From a checkpoint of a small image flow-matching model.
Model: 48-pixel images, arch dit, norm layernorm, activation gelu, patch size [8, 8], layers 14, width 160.
Training: 10300 steps, batches of 128.
Data: trained on aerial photos of the United States (SatlasPretrain), 101725 training examples, 13.0 epochs.
Rows from block 7 of a small image flow-matching model, named by matrix and row number. Rows with one number belong to one neuron. Each number is 200 + 20 x the weight over its row's rms, rounded and kept within 0 to 999. All counts start at 0.
After each neuron's rows are labels from the 100 images, of 14976 (inputs lightly noised), where the neuron reaches its highest value: "patch colour" is the nearest of a few named colours to the mean colour under the peak. Only what is clearly more common there than usual is listed. The data: aerial photos of the United States (SatlasPretrain). In brackets: how many of the 100, against the usual share in percent.
# fc1: MLP up (model.blocks.7.mlp.fc1.weight, 640x160), inputs 0-159
# fc2: MLP down (model.blocks.7.mlp.fc2.weight, 160x640, transposed), outputs 0-159

fc1.374,200,200,200,200,200,200,164,200,200,200,200,200,200,200,200,200,200,200,166,200,200,200,224,165,200,200,200,200,200,254,200,200,200,230,225,200,200,168,200,138,200,200,200,220,200,200,228,173,174,200,200,200,230,242,200,200,200,200,200,200,200,200,200,200,200,200,200,200,173,258,200,238,231,226,160,168,200,200,200,240,200,200,200,200,200,200,200,200,200,200,154,232,200,200,200,200,200,200,200,219,200,200,167,138,200,200,200,104,200,200,184,200,252,200,200,200,200,200,200,200,200,200,200,173,200,200,162,200,200,244,200,200,200,200,200,166,200,200,200,243,251,200,200,200,234,200,200,200,200,170,237,200,200,200,200,200,200,200,200,200
fc2.374,200,200,200,251,200,200,200,200,200,200,149,200,200,200,232,200,200,200,234,200,200,200,200,200,200,200,255,200,200,200,200,176,200,200,200,200,200,200,200,106,200,162,200,200,175,200,200,200,160,200,200,218,200,200,200,200,200,200,164,200,200,200,200,200,200,200,200,200,200,200,200,165,200,164,200,200,242,200,200,200,200,229,200,200,200,200,200,240,235,200,163,160,200,247,229,200,200,200,200,200,200,200,200,200,167,157,219,238,200,152,200,254,200,200,200,200,200,200,200,200,200,200,200,281,200,200,147,221,200,200,200,200,200,200,200,200,243,200,200,200,200,200,200,200,229,200,200,200,200,200,200,170,200,200,200,200,200,200,237,200
patch colour: grey (89 vs 57.2)

fc1.539,172,200,200,180,240,200,184,200,200,200,200,200,170,160,182,200,200,237,200,200,159,173,200,218,161,239,245,228,166,170,251,172,173,200,200,200,200,168,229,200,200,200,200,200,200,225,222,200,200,222,200,200,200,229,200,200,175,228,222,200,200,200,249,183,200,200,223,200,200,219,200,200,200,174,200,200,200,200,200,200,200,200,223,200,200,200,200,200,226,200,200,219,186,200,200,200,163,236,179,227,200,219,170,180,200,182,229,200,200,200,157,200,233,200,233,200,228,200,200,200,200,200,200,244,200,157,200,200,200,247,200,200,200,230,170,200,200,179,162,166,200,200,174,200,216,180,200,200,200,138,213,180,200,200,222,174,200,200,174,200
fc2.539,255,163,200,159,170,200,200,200,200,200,200,200,200,200,200,200,200,200,251,200,200,175,200,200,200,200,200,200,179,200,200,200,200,200,225,200,169,200,229,200,200,200,200,200,200,242,200,200,147,232,200,166,232,200,200,175,171,234,200,200,200,200,200,200,226,200,200,214,163,200,200,200,200,200,200,200,200,200,200,200,200,200,200,170,232,200,200,200,127,200,200,254,200,266,200,159,200,200,200,200,169,200,200,200,200,200,161,237,200,200,200,200,200,250,146,200,231,200,200,200,200,200,200,158,200,200,200,181,200,200,200,200,232,200,200,200,234,200,200,200,235,200,200,200,200,200,162,228,200,200,200,200,200,244,167,200,234,200,200,200
patch colour: grey (94 vs 57.2)

fc1.199,200,166,235,155,200,200,200,200,200,211,173,245,235,200,171,200,200,173,226,200,200,200,200,200,200,192,225,222,200,166,159,200,200,200,228,200,200,168,200,221,185,184,200,200,200,200,226,200,200,200,239,200,171,177,200,200,200,230,216,200,200,177,200,200,200,155,217,163,200,200,200,200,200,200,200,200,240,162,200,200,178,200,215,200,200,200,223,200,171,200,200,200,200,159,238,200,200,230,200,200,200,200,147,250,219,200,200,200,200,200,215,155,200,200,200,200,200,200,200,200,200,200,200,200,200,176,185,190,200,200,212,233,200,200,200,200,200,200,179,243,236,200,153,167,213,244,200,200,200,170,175,157,247,200,242,184,233,200,184,177
fc2.199,226,161,200,200,200,200,200,230,200,200,200,224,221,200,200,200,200,174,244,200,231,219,200,173,200,200,200,200,166,200,200,222,200,200,217,200,200,200,200,236,200,200,200,264,200,230,157,200,200,238,200,200,200,213,200,228,200,200,200,200,200,223,173,200,200,175,200,200,183,200,200,167,229,230,200,200,166,169,200,200,221,175,200,200,183,230,200,222,200,200,200,200,169,200,237,200,227,200,200,200,200,200,238,244,200,148,165,200,223,172,200,200,200,169,228,200,200,200,200,200,200,200,200,200,244,242,169,146,200,169,200,200,164,200,200,200,200,227,214,200,200,200,200,178,200,200,219,164,200,164,200,155,200,200,223,200,200,200,168,162
patch colour: grey (88 vs 57.2)

fc1.18,200,200,180,200,200,200,177,200,200,200,200,200,176,200,200,200,176,200,200,200,200,200,200,200,247,124,200,180,200,200,200,200,200,200,169,170,168,200,200,200,200,200,166,200,166,200,200,200,182,200,180,173,218,200,175,200,234,200,200,200,200,200,200,200,200,230,200,200,178,200,200,200,200,257,177,221,200,200,218,200,200,225,200,200,200,143,219,200,218,200,200,200,200,200,200,156,224,200,245,200,241,200,254,200,200,200,200,200,200,159,228,200,164,200,200,200,200,200,200,200,228,258,200,200,200,200,200,200,249,115,200,179,200,200,222,200,200,210,200,171,172,200,200,200,200,219,200,254,200,200,200,229,200,200,200,200,200,200,200,229
fc2.18,200,200,200,200,200,200,237,200,200,200,200,200,200,277,200,178,200,200,200,200,200,200,200,200,182,200,211,246,200,252,216,200,200,200,200,227,200,200,200,200,172,200,177,181,200,169,184,227,200,200,200,231,200,200,174,200,200,200,200,234,200,200,251,200,221,166,153,200,200,200,200,200,221,222,200,255,200,200,169,230,200,225,200,174,171,230,174,200,200,200,249,220,200,200,200,257,200,200,221,200,200,175,263,200,200,200,200,200,200,200,200,200,200,200,200,235,169,200,167,200,200,172,200,200,200,154,200,200,200,200,200,200,176,176,200,200,200,200,200,243,200,172,226,167,200,200,200,200,200,174,200,177,200,200,225,200,167,232,165,200
patch colour: black (52 vs 1.2)

fc1.194,231,200,200,200,200,184,217,200,200,218,200,200,171,233,131,200,200,200,228,200,200,200,200,221,200,232,224,200,200,200,200,200,226,252,200,200,200,200,200,200,200,182,200,231,235,200,200,222,222,200,217,208,200,200,200,200,200,200,200,200,200,200,200,200,200,180,200,200,259,232,200,200,165,200,200,200,179,200,234,188,200,200,186,200,139,200,200,200,235,200,200,200,183,200,180,228,165,181,200,200,200,200,140,200,154,200,200,200,200,200,182,200,244,200,200,173,200,200,200,172,200,174,173,166,200,200,200,219,200,200,222,200,216,245,175,200,200,230,200,172,145,173,200,227,200,200,242,222,200,168,219,200,154,200,200,200,200,200,200,239
fc2.194,200,200,200,200,237,200,200,200,200,259,128,200,236,200,200,200,228,200,182,200,228,175,200,200,200,200,200,200,200,200,200,200,233,174,157,200,200,200,200,177,200,135,200,200,226,200,200,200,200,200,200,164,200,171,200,200,200,200,200,200,176,169,172,200,174,200,200,200,158,200,243,179,200,200,200,200,241,200,200,200,200,155,200,200,290,200,200,200,200,200,200,200,200,171,200,200,200,200,200,200,200,200,200,200,200,200,200,157,200,200,200,200,200,200,200,166,200,160,200,200,239,200,244,164,200,200,200,200,200,200,200,217,227,141,200,200,153,173,181,200,200,200,200,200,200,200,200,200,200,200,229,200,200,200,200,200,161,200,200,200
patch colour: green (25 vs 2)

fc1.398,159,175,232,200,200,159,200,200,176,160,173,200,200,200,200,200,178,200,200,200,200,178,200,232,243,168,224,200,200,200,161,200,200,200,200,151,200,200,216,200,200,181,155,200,200,200,200,200,200,182,200,200,200,200,148,200,227,200,200,200,200,200,224,200,200,200,200,200,200,200,200,200,221,231,148,200,200,200,200,176,200,236,200,224,200,154,200,237,200,200,200,200,200,200,200,200,221,200,265,200,200,200,200,200,174,200,200,167,200,200,206,200,168,165,200,200,152,242,200,163,246,200,235,200,200,224,200,200,200,165,167,200,200,173,200,226,224,200,200,200,240,200,165,200,200,200,200,256,200,200,200,200,220,200,200,200,183,200,172,200
fc2.398,176,175,176,200,200,223,200,158,200,169,200,200,200,228,145,181,219,217,200,200,221,227,200,200,173,231,200,222,229,200,241,232,200,200,200,200,174,200,228,224,200,200,225,200,200,200,167,223,200,200,200,200,200,200,163,200,245,200,179,200,200,200,200,165,200,200,200,200,200,200,223,200,200,221,200,276,158,200,200,200,175,200,200,200,200,200,159,200,200,200,238,200,166,200,200,200,200,200,200,136,200,225,239,168,162,200,181,200,200,200,174,200,200,200,200,200,200,200,219,200,158,181,256,170,162,200,200,200,200,200,174,200,200,200,177,229,200,200,200,200,178,215,200,200,200,200,200,170,200,200,225,200,200,200,200,200,200,222,200,153
patch colour: black (76 vs 1.2)

fc1.511,147,200,243,200,200,168,200,200,200,116,200,200,200,200,218,200,159,200,200,200,200,200,200,200,200,200,200,200,233,162,164,200,200,200,200,166,200,200,200,200,200,200,200,183,200,200,200,200,200,200,200,200,200,200,153,200,200,200,200,200,200,200,200,200,173,200,200,200,200,169,200,200,200,200,171,274,200,200,200,200,200,200,200,200,156,147,166,200,200,200,200,200,200,200,200,166,231,200,246,200,237,200,234,179,173,172,200,200,236,200,200,225,200,200,200,200,200,200,200,200,249,259,200,200,200,200,200,200,215,172,165,200,200,200,200,266,200,200,200,200,200,200,200,200,200,200,224,242,200,231,200,200,200,200,200,200,200,200,165,200
fc2.511,200,159,200,200,200,200,200,200,200,200,200,200,200,241,131,200,200,239,200,200,200,200,200,200,168,200,200,162,285,200,200,200,169,200,200,200,200,200,200,200,155,200,239,200,220,200,200,200,200,200,200,229,200,200,174,200,200,200,169,200,200,222,200,178,200,200,200,200,220,235,200,200,200,223,161,243,200,200,200,200,200,177,200,200,200,222,200,175,200,200,245,236,200,200,230,233,147,200,200,164,177,200,252,171,200,200,162,200,181,200,200,237,200,200,200,200,200,200,200,200,171,129,200,200,200,153,220,200,200,200,200,200,220,166,200,200,200,200,200,200,200,200,200,200,172,200,200,200,200,235,200,200,200,200,200,200,200,200,200,177
patch colour: black (94 vs 1.2)

fc1.223,200,200,200,200,200,200,245,200,200,165,200,200,200,200,180,200,200,200,200,200,200,200,200,200,245,138,200,179,200,200,200,200,244,239,200,168,177,200,200,200,200,200,200,232,200,200,200,200,200,200,200,200,216,200,200,200,228,200,179,200,200,200,183,200,200,225,175,222,173,200,200,200,200,250,200,222,200,229,200,200,200,200,200,247,200,153,200,170,226,200,200,200,200,200,157,200,200,170,200,200,200,200,241,200,200,200,238,200,200,179,242,200,169,200,200,200,200,221,200,231,255,229,200,200,200,200,200,200,200,116,200,200,200,200,200,200,200,200,200,177,200,200,200,200,200,226,200,252,200,231,200,245,232,200,200,200,169,200,168,253
fc2.223,200,200,200,200,200,155,200,200,200,200,172,152,200,200,169,200,200,200,200,200,200,200,200,224,170,228,200,245,200,244,200,200,200,200,227,200,232,200,200,200,200,231,200,200,158,200,200,200,200,200,257,200,200,200,200,200,200,200,225,222,216,200,200,200,200,200,227,200,200,200,200,200,200,293,200,255,200,169,200,262,168,200,218,235,200,229,200,200,200,200,200,200,200,200,200,200,200,200,244,200,250,200,200,200,200,200,200,200,200,200,200,200,200,200,240,181,200,229,200,200,160,200,238,200,200,200,200,200,200,200,200,200,178,180,200,158,200,241,200,200,200,200,200,200,155,259,200,200,200,200,200,170,200,200,200,200,200,232,200,200
patch colour: pink (33 vs 3.5)

fc1.606,200,200,200,200,200,200,200,200,200,200,200,200,178,222,200,200,200,200,200,200,200,254,200,200,174,200,200,200,200,169,167,200,200,226,200,200,200,175,200,200,200,200,149,200,200,200,227,200,200,200,200,200,200,278,157,200,250,200,200,222,200,200,200,200,200,200,200,200,174,200,183,231,200,224,200,149,200,200,200,200,200,179,200,200,200,200,154,239,200,223,246,200,200,200,200,200,177,200,200,200,225,200,113,200,200,173,200,166,200,200,200,225,230,200,200,200,233,200,200,200,200,200,234,200,200,224,155,200,200,200,200,200,167,200,200,200,200,200,200,232,157,200,179,200,200,200,232,250,200,200,169,200,168,200,200,200,227,200,167,164
fc2.606,200,200,163,200,165,200,238,200,200,200,233,200,200,200,200,200,226,200,200,200,234,200,200,243,200,154,200,200,200,233,200,200,219,150,200,200,218,200,200,200,200,200,200,200,200,233,200,200,200,200,200,250,200,161,171,200,200,200,200,200,200,200,200,200,200,133,200,224,200,200,200,200,200,200,178,282,200,200,248,200,200,200,288,200,228,200,200,200,230,181,200,200,168,200,200,200,200,200,200,200,200,178,200,200,200,200,200,200,234,200,200,200,200,200,200,200,200,153,200,200,200,200,200,165,200,200,200,223,180,200,172,200,200,200,200,200,200,134,159,236,200,168,223,200,200,220,200,200,200,200,200,176,200,200,200,230,200,200,200,200
patch colour: brown (72 vs 35.9)

fc1.448,200,225,200,200,222,147,200,200,178,200,231,200,229,200,200,200,200,200,200,200,200,200,200,200,200,200,200,200,179,200,200,163,200,200,200,200,200,166,200,165,200,200,174,200,200,200,200,200,174,200,273,164,200,200,162,242,244,200,177,200,200,169,200,200,200,165,200,200,200,200,200,200,200,200,200,234,200,200,172,200,234,164,200,200,200,200,228,250,200,200,167,200,156,232,200,159,200,231,200,200,200,200,238,200,200,200,200,200,225,200,200,227,200,200,200,164,200,171,200,200,237,200,200,200,200,200,200,200,200,200,151,200,200,200,200,250,239,200,200,200,200,172,200,200,200,200,168,200,200,200,231,200,268,200,200,155,200,200,200,164
fc2.448,233,200,200,172,200,238,239,200,235,200,200,162,226,200,200,200,200,200,200,236,200,200,242,200,176,200,200,200,200,233,200,165,200,233,200,179,200,200,200,174,185,200,200,162,200,200,200,200,200,245,178,200,200,200,179,200,200,200,200,200,224,179,200,200,200,200,200,259,220,200,226,200,200,200,238,200,200,200,233,200,234,155,168,200,200,177,239,183,241,200,200,200,224,200,200,264,161,200,215,226,171,231,200,167,200,200,200,200,184,200,225,200,224,228,200,200,200,200,200,171,180,200,166,200,200,200,170,200,217,200,200,169,200,200,200,229,217,200,200,200,222,233,200,200,200,200,200,200,200,224,200,200,141,222,173,165,200,200,200,171
patch colour: black (58 vs 1.2)

fc1.459,200,240,200,200,155,200,200,176,200,157,200,176,200,200,200,271,200,200,200,200,200,200,200,200,155,255,200,200,200,200,243,159,235,200,173,200,200,200,200,200,231,200,200,200,200,200,200,200,200,200,200,153,200,200,200,200,164,200,200,200,200,230,200,200,171,200,143,200,200,200,200,200,179,200,200,200,200,200,200,177,200,250,231,163,200,245,200,200,200,247,200,200,200,200,200,200,200,175,158,200,200,200,200,200,224,200,172,200,200,200,200,200,200,200,144,200,200,200,200,200,231,200,200,152,200,200,200,200,200,200,200,200,144,172,200,200,200,169,200,200,231,179,200,226,200,155,200,200,200,200,200,200,200,157,200,200,200,200,235,200
fc2.459,200,200,234,200,218,200,200,200,200,200,163,200,200,200,200,119,200,200,225,200,200,200,200,200,200,200,225,227,180,200,200,200,200,200,200,200,181,200,200,200,200,200,200,200,200,244,200,200,163,179,200,235,200,200,223,200,200,200,223,200,233,200,227,174,233,200,200,156,232,200,255,200,165,200,200,200,200,200,200,200,200,229,142,200,200,200,200,200,200,200,200,158,180,200,171,200,151,200,200,200,200,200,200,170,200,250,231,200,200,200,200,200,200,231,254,200,200,200,229,235,178,200,168,200,238,200,240,200,200,200,200,200,200,200,156,200,200,200,200,165,200,166,144,200,200,200,200,200,178,200,200,200,200,166,228,200,200,200,220,200
patch colour: grey (90 vs 57.2)

fc1.52,200,200,259,200,229,200,172,200,200,200,222,200,235,175,200,200,200,200,200,200,200,158,200,200,200,200,148,252,200,200,200,234,200,200,200,237,200,200,172,200,200,249,200,200,157,200,200,200,186,200,200,200,200,200,234,200,200,200,200,200,200,200,200,200,134,200,200,200,200,200,200,200,200,200,200,200,200,200,200,217,200,236,226,239,200,200,200,200,200,200,200,200,168,200,243,200,163,143,153,200,158,200,156,200,200,200,200,225,200,223,200,236,200,200,200,200,200,245,165,200,153,200,200,200,200,169,200,166,200,239,200,200,167,200,200,200,200,200,200,200,200,249,200,200,200,158,200,200,200,200,200,200,200,200,200,242,220,200,200,200
fc2.52,200,200,261,200,200,200,149,200,237,172,200,200,215,200,200,141,200,200,228,200,228,200,200,200,200,200,200,200,200,150,200,200,200,200,200,200,260,200,200,200,200,200,171,200,200,247,172,200,226,200,164,200,200,200,200,200,200,200,200,200,200,200,200,153,200,228,200,200,243,200,200,200,200,200,200,200,200,200,200,240,200,200,161,240,200,171,200,200,200,200,200,200,200,200,200,200,167,153,200,200,200,200,155,200,200,200,200,159,200,200,200,200,200,200,144,200,200,247,200,200,238,200,200,250,231,200,245,242,200,200,200,180,171,168,200,200,200,200,200,200,200,200,177,200,200,200,200,200,200,200,200,200,200,200,234,164,233,200,179,200
patch colour: grey (92 vs 57.2)

fc1.380,200,168,200,200,200,200,200,171,175,200,200,200,200,200,183,200,177,200,200,187,200,200,200,220,200,255,200,218,200,153,165,220,200,176,200,200,200,177,186,200,200,177,176,239,232,213,200,200,216,223,213,162,200,229,166,200,200,214,233,200,200,178,200,200,200,156,214,215,231,200,218,183,200,174,200,169,173,155,200,200,172,200,233,200,200,200,181,215,200,169,226,220,156,181,200,200,161,169,200,200,216,200,178,234,200,261,200,200,219,200,219,160,200,179,200,246,200,200,200,200,200,171,200,200,200,136,179,200,200,200,200,200,243,200,200,200,200,226,200,200,200,171,182,200,180,200,220,219,200,200,238,231,200,200,200,200,225,213,200,200
fc2.380,200,161,236,200,217,200,200,200,200,200,200,187,200,223,170,176,200,200,217,200,200,150,200,200,200,200,200,200,233,156,200,200,200,200,171,179,200,200,180,200,167,200,200,228,231,178,229,173,236,175,200,184,200,143,200,200,222,200,200,200,200,200,200,172,200,200,200,200,219,174,200,200,200,200,243,200,174,200,200,215,200,200,227,200,200,200,216,200,241,240,200,170,200,200,200,165,133,200,200,224,169,200,228,200,200,168,176,237,223,200,223,200,200,200,200,200,217,190,237,200,200,158,200,173,200,229,200,200,200,200,176,171,200,200,200,200,200,200,200,200,200,247,200,200,246,200,228,180,200,200,200,149,200,200,162,177,200,238,224,200
patch colour: green (29 vs 2)

fc1.138,200,172,252,200,200,200,200,200,200,200,257,200,241,200,174,226,200,200,236,200,200,200,200,200,252,176,200,200,200,200,200,200,235,200,200,200,176,231,200,200,200,200,200,200,200,200,200,200,179,200,200,233,200,200,200,200,200,200,200,200,200,200,200,158,170,200,156,200,200,174,200,200,200,243,159,200,200,200,200,200,200,200,200,200,200,172,200,154,166,200,200,200,200,200,200,200,200,200,200,200,266,200,200,224,179,200,200,183,200,200,200,200,180,200,200,200,200,200,249,200,241,200,225,158,200,200,200,200,200,96,230,200,200,220,200,200,200,200,200,200,261,200,200,200,245,200,200,200,200,200,162,200,200,200,200,173,200,200,200,200
fc2.138,200,200,235,200,200,200,200,200,200,200,200,200,262,200,183,170,200,200,200,200,200,255,200,200,200,243,200,225,221,200,200,200,127,200,200,200,200,200,200,200,200,200,200,226,200,200,200,161,200,221,237,200,200,151,200,220,200,200,273,200,200,200,244,200,200,200,200,200,160,200,230,200,231,200,200,200,168,200,200,253,216,214,228,171,200,216,200,225,200,200,200,200,200,234,200,200,227,235,233,200,200,200,200,175,230,200,219,200,244,200,200,200,225,221,200,200,200,244,200,200,200,224,200,200,200,241,200,200,161,200,200,231,200,200,200,200,200,200,200,200,171,222,200,200,200,248,200,200,200,200,241,200,200,168,200,200,200,200,200,200
patch colour: pink (43 vs 3.5)

fc1.385,141,200,200,200,200,156,200,200,200,140,173,200,200,241,178,200,200,200,172,200,200,200,200,240,157,256,164,200,200,200,144,200,200,200,200,176,200,200,200,226,200,200,175,200,222,200,200,200,200,200,200,200,168,200,164,162,200,200,200,200,233,200,231,170,156,200,200,200,161,200,200,200,252,200,200,200,200,200,200,200,176,200,200,200,200,200,200,200,200,200,221,200,200,200,200,200,200,200,244,200,200,200,178,200,200,200,200,157,219,222,178,200,200,200,167,200,200,200,200,168,200,226,200,200,200,200,229,200,200,200,156,154,200,200,200,269,200,200,200,200,200,200,200,178,200,200,200,231,200,200,183,200,200,170,160,170,200,200,169,200
fc2.385,200,200,200,200,200,233,177,200,200,200,245,200,200,200,146,200,225,200,200,200,200,200,256,245,163,200,239,200,200,200,200,200,200,242,200,200,200,200,200,200,200,200,200,170,200,200,200,200,229,200,200,200,139,200,200,200,200,200,171,200,200,200,179,225,200,200,200,200,200,200,221,200,200,200,200,264,200,168,179,200,200,200,200,200,200,218,200,170,200,200,217,172,233,222,200,200,152,200,200,171,200,236,200,141,200,200,161,200,200,200,164,232,200,200,200,200,200,222,170,169,200,148,200,200,239,176,231,200,200,200,200,200,200,173,200,227,200,200,239,223,180,200,166,200,200,200,200,200,200,225,234,200,200,200,200,240,200,200,161,200
patch colour: brown (85 vs 35.9)

fc1.587,200,200,200,200,200,162,200,200,200,156,200,200,200,200,200,200,142,200,200,200,200,200,200,227,200,200,200,200,200,155,173,200,200,200,200,155,200,200,200,200,200,177,150,172,200,200,200,200,200,226,200,200,200,200,150,200,200,200,200,200,200,219,224,246,200,200,200,200,200,200,246,200,241,200,137,200,200,220,200,200,183,200,200,200,171,169,200,253,175,200,177,200,200,200,200,200,200,200,247,200,200,229,200,164,166,200,200,200,200,200,200,200,178,180,200,200,200,200,200,200,234,200,200,200,200,200,200,200,200,221,139,163,200,200,249,234,233,200,170,200,200,200,200,175,200,200,229,247,200,226,175,200,171,200,180,200,200,200,149,200
fc2.587,175,200,200,200,200,248,200,155,200,200,200,200,170,200,133,200,235,200,200,200,225,200,200,200,200,200,200,200,245,200,200,245,200,200,200,200,200,200,230,200,169,200,226,200,254,200,200,200,177,200,200,200,175,218,200,200,240,200,164,234,200,238,200,200,200,200,200,200,200,200,200,200,200,160,200,287,200,169,214,200,200,166,200,238,200,200,200,200,200,200,240,200,200,200,200,234,200,232,200,200,162,200,224,200,173,200,200,200,200,200,200,200,200,200,200,200,232,176,200,200,171,161,245,200,200,200,167,169,200,200,168,174,200,168,200,239,200,227,200,200,200,200,200,200,200,200,200,173,200,200,200,200,200,200,200,200,200,230,174,174
patch colour: black (56 vs 1.2)

fc1.277,177,223,200,230,219,200,200,200,200,200,200,200,200,227,200,200,169,174,200,171,222,200,200,200,222,171,200,200,200,200,175,200,200,200,200,165,179,200,200,200,200,200,200,200,200,200,200,200,200,200,200,200,200,200,159,167,200,200,200,200,200,200,200,159,165,200,200,229,200,178,200,227,200,262,171,200,165,224,200,200,171,200,178,228,200,153,200,200,200,200,200,200,200,200,151,200,245,200,241,200,200,177,242,213,200,200,200,170,200,200,230,200,181,200,223,200,200,231,200,200,200,200,219,200,155,200,248,200,200,131,157,200,200,200,228,241,200,200,200,200,200,200,200,180,200,218,200,231,200,228,163,238,238,200,200,177,200,200,160,232
fc2.277,200,200,200,200,200,236,166,225,220,137,200,200,200,223,168,200,249,200,200,200,200,200,200,200,200,200,200,226,161,200,200,200,200,200,200,233,200,200,200,200,188,200,200,200,231,232,200,200,200,200,200,258,200,200,172,200,200,200,179,200,200,200,200,200,224,200,200,239,200,200,222,200,200,222,177,260,231,176,200,175,200,200,200,200,227,243,200,200,200,200,200,179,241,200,200,242,243,200,232,200,244,200,248,157,200,200,200,200,213,200,200,233,200,200,200,163,200,218,200,181,165,200,253,200,228,200,200,200,200,200,236,200,225,200,172,228,173,200,200,225,159,236,200,200,200,200,200,200,200,235,200,185,177,200,200,200,200,200,200,200
patch colour: black (47 vs 1.2)

fc1.130,200,213,200,181,200,221,200,200,200,245,200,200,200,184,153,200,221,200,200,200,200,200,200,219,200,200,190,200,179,200,200,246,179,200,173,200,200,220,200,200,200,200,220,242,200,208,200,218,222,212,200,171,167,237,245,200,200,200,223,161,200,171,200,200,200,172,232,200,234,200,200,200,181,200,233,200,188,221,218,200,200,153,200,222,200,200,200,200,200,200,258,240,169,200,223,200,189,243,173,200,236,200,142,159,223,200,200,200,200,200,163,200,214,200,239,200,238,226,150,200,200,200,176,200,200,200,176,213,186,212,245,200,181,200,200,200,200,200,235,200,176,200,216,200,200,200,200,176,228,167,200,218,200,200,219,184,213,200,231,200
fc2.130,200,200,183,177,200,215,200,200,200,221,238,200,200,219,200,180,200,200,167,241,200,200,235,200,200,200,200,171,200,167,200,256,200,200,247,200,200,200,200,200,200,144,227,200,200,200,200,200,230,166,172,211,200,200,161,165,251,200,186,200,200,200,200,200,228,200,200,169,166,238,173,200,200,200,200,161,228,239,229,184,232,200,200,174,200,200,200,200,166,200,200,176,200,200,200,200,200,200,227,200,200,200,200,174,218,200,226,200,185,225,200,200,230,200,243,200,200,200,200,200,200,200,200,230,200,164,272,219,200,200,171,200,231,200,200,200,200,259,200,213,200,225,200,163,200,200,200,200,200,200,200,200,200,200,180,168,200,172,200,200
patch colour: grey (93 vs 57.2)

fc1.167,200,227,200,200,229,200,200,177,200,200,200,227,229,233,200,200,200,200,200,200,200,200,200,200,246,142,218,200,200,227,173,200,200,200,200,200,181,200,200,200,200,222,200,181,200,200,200,200,183,200,219,200,200,200,185,226,200,200,200,247,200,200,200,200,200,228,200,200,200,200,200,200,180,228,200,200,200,200,200,200,200,174,200,200,200,170,200,141,200,236,151,200,200,242,223,200,225,200,200,200,200,200,246,200,217,200,236,200,200,200,231,200,200,200,171,200,200,162,200,200,200,245,200,200,200,200,200,200,200,96,200,185,200,200,200,200,200,237,200,238,233,200,200,200,200,233,200,200,187,231,200,200,240,200,200,221,200,230,179,263
fc2.167,200,200,200,252,170,200,200,200,200,200,148,200,200,200,179,200,200,162,200,200,223,200,177,241,165,231,200,200,200,200,200,200,200,200,200,249,240,200,184,200,159,161,166,230,175,156,200,229,200,209,200,200,200,155,200,200,200,200,200,169,200,200,200,169,200,200,175,222,200,200,200,200,242,251,200,200,200,200,200,186,200,200,200,200,200,239,200,234,236,184,178,200,200,200,164,200,200,200,200,200,239,170,253,200,200,200,200,200,200,200,200,200,245,200,200,256,200,200,200,200,200,200,230,200,172,200,200,168,200,200,200,223,222,200,200,164,200,170,200,172,200,176,222,200,182,230,200,170,200,181,200,167,200,200,200,200,200,200,181,219
patch colour: pink (39 vs 3.5)

fc1.390,200,200,255,200,230,221,200,200,200,200,200,200,200,200,200,268,200,200,200,200,200,226,235,200,152,200,200,200,154,174,200,200,200,200,200,200,200,200,200,200,200,200,200,200,200,239,245,200,200,200,200,200,200,200,200,200,200,200,200,165,200,200,200,200,175,200,200,165,200,200,200,200,200,160,200,200,200,228,200,200,200,200,239,200,237,200,200,159,178,200,200,200,173,200,200,150,200,238,200,200,232,200,200,151,178,200,179,224,225,219,200,247,238,200,200,200,257,200,200,200,200,200,200,200,200,200,200,226,200,246,230,200,200,200,248,200,200,141,200,200,225,178,200,200,200,200,200,161,200,200,200,200,167,200,161,200,200,200,200,161
fc2.390,200,200,200,219,200,181,200,182,200,200,248,200,200,200,200,167,200,200,200,165,200,173,200,200,200,200,168,200,200,219,168,172,200,200,254,222,200,200,217,200,200,181,200,200,200,172,200,200,200,170,173,200,200,241,200,200,200,200,220,200,179,200,180,166,176,164,200,200,200,172,200,200,178,170,225,200,140,200,200,225,226,200,200,167,243,200,167,215,200,200,162,217,218,247,200,223,200,200,178,200,200,200,200,200,234,228,200,175,200,224,232,200,200,279,165,225,229,233,200,200,200,200,200,168,221,200,223,200,200,200,200,227,171,176,200,200,236,200,200,200,200,200,175,200,200,200,235,200,200,200,168,200,236,200,170,200,200,200,200,200
patch colour: grey (100 vs 57.2)